config = dict(
    model='image super-resolution model',
    image_size=32,
    horizontal_flip=True,
    task='super_resolution',
    mlp_ratio=4,
    moe='top_k',
    patch_size=[1, 1],
    optimizer='adamw',
    learning_rate=0.004,
    max_steps=5100,
    batch_size=64,
    final_lr_fraction=0.01,
    weight_decay=0.1,
)
Rows from expert 20 of block 11, named by matrix and row number. Rows with one number belong to one neuron. Each number is 50 + 15 x the weight over its row's rms, rounded and kept within 0 to 99. All counts start at 0.
# up: expert up (model.blocks.11.mlp.up, 64x160x80), inputs 54-79
# down: expert down (model.blocks.11.mlp.down, 64x80x160, transposed), outputs 54-79
up.61:61 63 38 54 54 63 43 51 25 64 63 41 57 67 32 54 57 40 63 50 44 69 46 22 65 48
down.61:44 49 33 62 29 46 89 34 52 22 55 60 47 59 55 52 49 40 75 45 59 54 43 70 33 29
up.62:41 41 33 39 68 61 57 47 53 73 44 46 54 43 64 56 58 58 62 56 45 33 72 70 56 55
down.62:25 51 54 66 51 44 13 64 48 46 28 38 41 45 40 31 57 82 08 44 50 06 65 64 54 55
up.63:40 43 48 32 58 64 60 44 66 62 41 48 68 37 66 50 26 44 57 65 43 27 51 56 60 55
down.63:33 33 66 53 57 44 16 56 39 58 29 37 29 36 33 38 49 67 07 45 49 13 63 55 49 55
up.64:61 59 32 59 57 37 38 66 43 44 41 42 51 71 25 73 73 63 46 25 65 68 48 48 53 35
down.64:52 56 44 51 50 50 36 50 42 48 45 61 59 28 69 67 39 31 80 47 38 71 48 50 53 38
up.65:52 69 56 40 43 65 61 38 68 55 50 36 41 32 67 39 40 39 58 64 35 38 43 64 49 63
down.65:34 48 70 47 60 50 26 58 42 62 33 33 31 35 34 24 60 73 04 48 46 16 80 55 55 46
up.66:51 30 13 62 56 59 81 78 69 69 74 37 48 48 56 41 24 48 66 43 46 45 48 68 52 58
down.66:34 42 51 23 45 69 48 63 53 54 28 52 74 40 29 56 63 52 29 42 34 52 56 42 30 51
up.67:52 61 64 56 61 60 51 59 59 56 36 77 36 57 43 81 75 69 55 51 42 42 36 33 43 54
down.67:62 52 23 33 40 57 66 37 48 54 66 59 52 62 90 68 49 42 58 60 50 64 44 66 49 75
up.68:42 25 54 57 71 52 62 44 38 44 56 49 51 47 37 08 61 57 52 41 48 55 38 57 26 49
down.68:99 64 43 48 47 71 31 38 42 73 78 51 41 46 47 52 48 25 53 73 58 52 28 50 61 56
up.69:63 77 42 82 76 35 46 49 60 64 45 52 53 44 56 53 44 57 40 49 67 18 74 41 83 34
down.69:43 48 37 40 67 56 62 61 58 60 59 48 41 59 29 56 51 54 68 60 35 45 69 47 62 76
up.70:53 44 47 38 51 62 63 41 71 64 56 47 52 28 63 43 32 44 67 70 43 33 55 75 59 70
down.70:33 47 55 44 64 49 21 54 46 55 40 39 26 40 40 28 64 72 08 56 43 12 73 44 62 43
up.71:51 47 69 59 45 38 63 67 44 73 56 42 54 37 43 62 42 47 46 52 40 47 39 11 51 58
down.71:54 43 70 54 60 45 51 46 63 30 72 77 71 54 72 47 60 34 65 44 70 66 24 36 32 51
up.72:44 53 45 33 47 61 59 44 78 59 49 42 52 25 77 43 40 32 59 64 43 29 56 72 59 57
down.72:29 41 53 66 55 46 20 67 43 58 30 32 34 34 43 35 61 83 12 49 48 10 73 54 60 47
up.73:52 51 42 49 52 39 40 58 45 35 57 57 63 85 49 85 44 59 52 33 32 27 49 60 36 29
down.73:36 45 54 45 44 63 70 63 59 36 55 78 54 55 52 73 60 48 68 49 59 55 51 44 49 48
up.74:52 54 36 56 45 64 55 54 77 61 47 48 64 37 66 46 35 50 73 55 39 55 61 64 62 56
down.74:38 48 59 54 55 55 08 58 61 61 33 37 40 27 41 31 53 79 08 52 42 17 78 52 59 42
up.75:67 46 50 69 46 22 42 59 51 52 50 43 70 53 64 68 38 47 39 00 53 62 41 39 04 24
down.75:27 55 66 39 47 39 56 63 45 26 54 50 64 67 52 48 32 25 72 38 68 64 69 42 30 50
up.76:32 68 96 49 59 63 48 24 48 43 37 87 41 45 53 19 52 46 49 40 70 71 57 31 65 59
down.76:99 52 47 51 54 61 47 52 55 46 83 67 59 65 60 49 34 43 57 52 59 69 35 45 57 38
up.77:59 54 39 48 46 77 65 28 74 78 66 31 45 40 67 42 41 50 44 73 58 48 39 71 65 45
down.77:18 48 42 55 46 52 29 60 41 50 32 19 31 53 45 24 49 77 14 58 44 12 53 77 52 51
up.78:63 36 66 80 41 20 31 80 24 53 62 57 43 65 53 63 43 57 49 32 42 36 50 40 40 22
down.78:47 63 68 52 56 26 67 59 43 25 71 80 62 52 46 71 53 35 67 12 56 71 38 44 40 37
up.79:56 53 50 34 42 67 59 38 71 60 40 41 51 29 65 36 35 36 61 62 55 34 43 65 57 65
down.79:19 47 56 53 58 57 22 52 44 61 39 29 24 29 34 31 59 79 11 53 42 12 76 52 70 45
up.80:70 58 37 72 41 51 74 59 34 63 52 30 50 77 70 67 70 51 26 50 25 67 66 31 50 39
down.80:21 67 62 32 38 46 56 49 69 14 45 45 64 40 51 24 71 43 50 47 64 53 45 48 19 36
up.81:34 53 96 47 46 49 28 37 43 33 28 85 35 41 16 15 52 53 60 56 47 57 63 38 52 70
down.81:94 53 48 52 66 46 60 46 53 67 85 58 54 62 65 50 36 55 47 61 52 62 36 48 55 51
up.82:53 36 48 76 50 47 48 97 43 44 44 43 66 49 63 66 42 37 51 38 68 47 65 32 58 42
down.82:43 41 60 43 48 50 63 60 61 30 49 73 56 43 54 75 54 44 54 35 71 65 46 23 59 67
up.83:51 45 40 39 46 64 70 38 69 62 51 42 49 26 73 34 33 50 53 64 48 26 42 67 56 64
down.83:25 41 52 48 62 52 32 62 41 51 29 29 27 40 34 32 55 81 07 51 45 17 69 53 63 42
up.84:56 79 34 74 57 31 43 73 37 41 27 63 51 48 58 52 86 26 59 29 31 80 71 54 59 29
down.84:64 58 44 46 51 60 57 52 53 29 71 79 76 74 52 66 46 50 90 57 57 70 31 41 51 44
up.85:54 51 49 37 46 67 59 42 73 64 49 42 48 32 64 46 37 48 64 72 44 42 51 58 56 66
down.85:35 39 51 59 56 52 32 64 35 61 26 25 23 28 50 29 52 69 09 58 44 13 70 61 52 38
up.86:42 48 38 33 59 56 52 27 67 55 49 41 44 40 52 32 36 45 78 60 52 30 43 74 56 60
down.86:45 40 49 64 51 37 30 55 39 60 33 22 31 36 52 33 45 73 04 57 40 18 70 61 67 38
up.87:48 55 47 23 53 61 60 35 76 54 61 51 61 24 58 40 33 43 64 68 44 33 49 67 51 74
down.87:40 42 66 55 68 53 27 57 40 61 41 33 31 35 37 21 53 74 12 47 38 12 68 48 60 48
up.88:58 37 32 84 54 52 42 56 44 66 51 45 48 88 56 58 72 56 44 37 31 47 45 41 53 37
down.88:47 54 36 41 34 64 39 23 56 27 23 80 77 45 53 63 59 35 53 29 63 48 48 49 12 41
up.89:45 59 26 49 48 32 52 62 41 62 74 53 52 64 61 88 58 51 61 40 45 35 49 35 31 35
down.89:19 64 42 47 33 57 65 54 65 30 33 58 41 44 67 70 45 60 89 57 27 50 44 52 42 43
up.90:46 60 51 36 50 64 53 40 60 61 53 45 53 20 62 46 37 46 52 65 40 30 54 62 42 47
down.90:35 31 60 56 63 47 24 59 34 58 30 29 37 46 37 46 54 79 03 51 44 14 74 59 54 48
up.91:60 52 28 76 58 45 78 50 18 76 56 53 44 64 51 74 57 66 45 37 45 75 44 33 46 44
down.91:29 52 55 25 57 37 45 46 54 34 44 67 70 46 41 53 59 38 57 55 72 59 42 60 30 37
up.92:54 63 92 38 45 34 50 49 38 54 39 66 52 53 34 18 46 45 51 74 54 53 63 35 67 62
down.92:85 50 25 62 52 43 53 49 60 61 78 42 48 64 75 27 44 57 56 52 59 51 15 62 56 45
up.93:37 51 99 47 60 58 33 13 34 57 40 78 40 48 54 24 67 42 61 54 47 58 41 29 69 65
down.93:91 59 35 51 62 48 64 40 50 61 81 54 48 62 61 46 24 51 55 51 61 54 28 64 57 43
up.94:39 38 22 55 50 48 47 67 38 52 47 74 68 60 51 88 77 47 76 45 36 63 60 53 67 39
down.94:41 51 43 63 58 44 41 58 51 48 35 58 41 52 56 92 66 40 67 69 72 97 35 30 37 49
up.95:51 39 26 31 57 32 29 56 42 51 27 84 45 68 50 48 73 61 66 31 50 53 58 51 50 65
down.95:55 46 59 29 75 42 47 47 60 46 52 89 59 40 44 39 83 45 61 42 51 79 41 29 40 49
up.96:51 34 29 56 53 71 57 52 41 43 39 31 52 72 65 58 66 58 58 39 38 80 59 25 50 53
down.96:15 58 44 58 57 63 35 41 64 30 23 56 67 29 52 55 56 35 70 60 60 67 61 45 36 62
up.97:69 59 32 48 37 27 69 60 31 73 66 48 36 70 52 88 76 67 21 43 38 75 59 35 48 24
down.97:29 64 66 50 43 56 61 48 51 21 47 54 64 55 31 57 55 31 63 66 46 73 59 52 47 32
up.98:45 57 43 35 48 55 58 42 70 52 51 44 54 28 55 31 31 43 61 65 49 43 41 62 52 74
down.98:43 33 46 59 64 49 21 63 42 67 40 30 28 40 45 42 48 78 18 56 47 07 72 58 66 47
up.99:45 58 42 40 46 54 63 56 66 66 69 45 58 25 63 38 30 43 45 67 42 22 52 70 44 52
down.99:37 27 44 60 56 62 20 60 55 59 29 24 31 44 41 39 48 66 13 58 51 15 62 58 49 51
up.100:49 38 54 66 63 77 57 49 36 62 38 44 52 78 33 63 48 56 39 43 32 84 61 03 40 43
down.100:69 51 54 47 67 47 53 21 38 24 59 42 55 54 51 43 41 33 70 51 74 64 27 46 36 46
up.101:25 73 61 53 34 28 70 86 31 28 38 60 61 67 54 32 63 44 32 19 63 61 49 51 48 48
down.101:89 59 46 76 54 52 63 65 56 54 58 60 33 41 69 55 27 40 78 49 74 61 21 31 46 27
up.102:66 49 48 29 50 55 50 66 65 57 59 51 39 36 72 64 49 46 50 49 46 41 49 66 75 54
down.102:29 49 51 38 58 48 42 46 43 49 62 25 67 69 50 38 61 67 19 80 45 13 55 68 66 54
up.103:50 54 96 48 30 69 34 48 40 53 30 59 47 58 41 06 58 52 63 60 29 43 51 23 52 65
down.103:95 47 58 51 65 53 48 43 57 60 79 41 61 60 63 42 41 47 45 57 59 66 41 62 43 27
up.104:41 49 50 67 57 39 44 75 52 52 44 43 55 60 52 69 58 47 71 13 22 59 65 26 68 53
down.104:55 53 46 38 41 48 65 58 58 28 39 67 62 40 52 32 43 22 73 51 75 76 46 33 41 74
up.105:28 56 94 50 36 37 38 35 42 27 34 88 37 49 25 18 60 50 59 49 44 68 58 32 49 73
down.105:99 65 56 55 67 54 53 47 48 59 90 60 53 64 71 50 42 52 51 58 49 64 31 40 56 50
up.106:53 38 32 67 42 24 48 91 47 69 54 55 34 72 41 61 45 46 39 50 51 35 43 41 42 40
down.106:42 62 66 48 70 62 53 40 61 15 39 76 61 48 37 68 69 28 63 38 61 78 56 41 38 38
up.107:43 52 37 33 47 69 65 41 77 58 48 43 55 27 62 41 34 38 69 60 38 34 50 64 59 64
down.107:33 35 59 49 49 45 22 63 47 61 22 29 30 34 33 30 47 74 08 52 49 02 71 50 60 43
up.108:29 42 57 58 54 63 53 99 30 23 35 52 67 64 51 85 44 60 41 43 34 58 40 29 54 46
down.108:67 79 47 50 29 37 39 49 56 50 51 97 42 28 54 55 59 48 57 43 59 75 83 28 34 60
up.109:32 36 25 42 42 55 49 74 44 64 38 64 44 72 58 62 50 77 84 24 47 40 32 22 17 37
down.109:41 62 64 19 54 56 49 37 58 53 54 96 66 51 60 70 44 37 55 22 73 49 27 19 32 43
up.110:91 28 62 48 67 45 57 76 62 57 58 59 47 49 41 58 40 30 46 59 39 38 53 59 62 62
down.110:52 52 43 46 50 44 31 45 50 38 74 60 24 48 50 55 63 36 59 72 75 66 43 43 81 70
up.111:26 37 66 54 40 65 50 46 53 30 33 59 44 50 51 44 62 43 44 58 38 59 70 52 48 48
down.111:72 54 58 28 84 59 49 48 35 65 34 48 70 79 63 32 16 18 54 65 64 64 41 39 45 67
up.112:50 56 55 27 49 59 67 35 79 60 47 40 59 32 62 36 32 42 49 60 47 37 42 60 57 68
down.112:41 34 49 55 51 52 13 65 39 51 34 33 37 33 40 42 43 75 05 53 39 10 65 53 60 40
up.113:52 51 55 29 41 69 65 49 68 73 64 46 55 28 63 49 29 44 67 59 42 44 55 44 48 66
down.113:35 36 50 50 60 56 26 60 51 65 25 41 30 37 38 32 47 78 13 53 48 12 61 45 64 45
up.114:60 53 46 37 45 59 44 47 75 67 62 44 49 30 61 41 34 42 60 68 51 34 56 54 62 61
down.114:27 37 56 53 54 59 35 64 43 62 27 17 31 39 56 45 49 73 18 54 48 15 61 61 59 40
up.115:50 52 62 64 64 35 43 75 24 39 30 41 59 59 56 89 31 44 47 25 29 61 42 52 41 25
down.115:40 82 44 34 53 50 56 34 70 50 31 76 57 46 61 59 58 33 56 23 63 65 73 21 27 47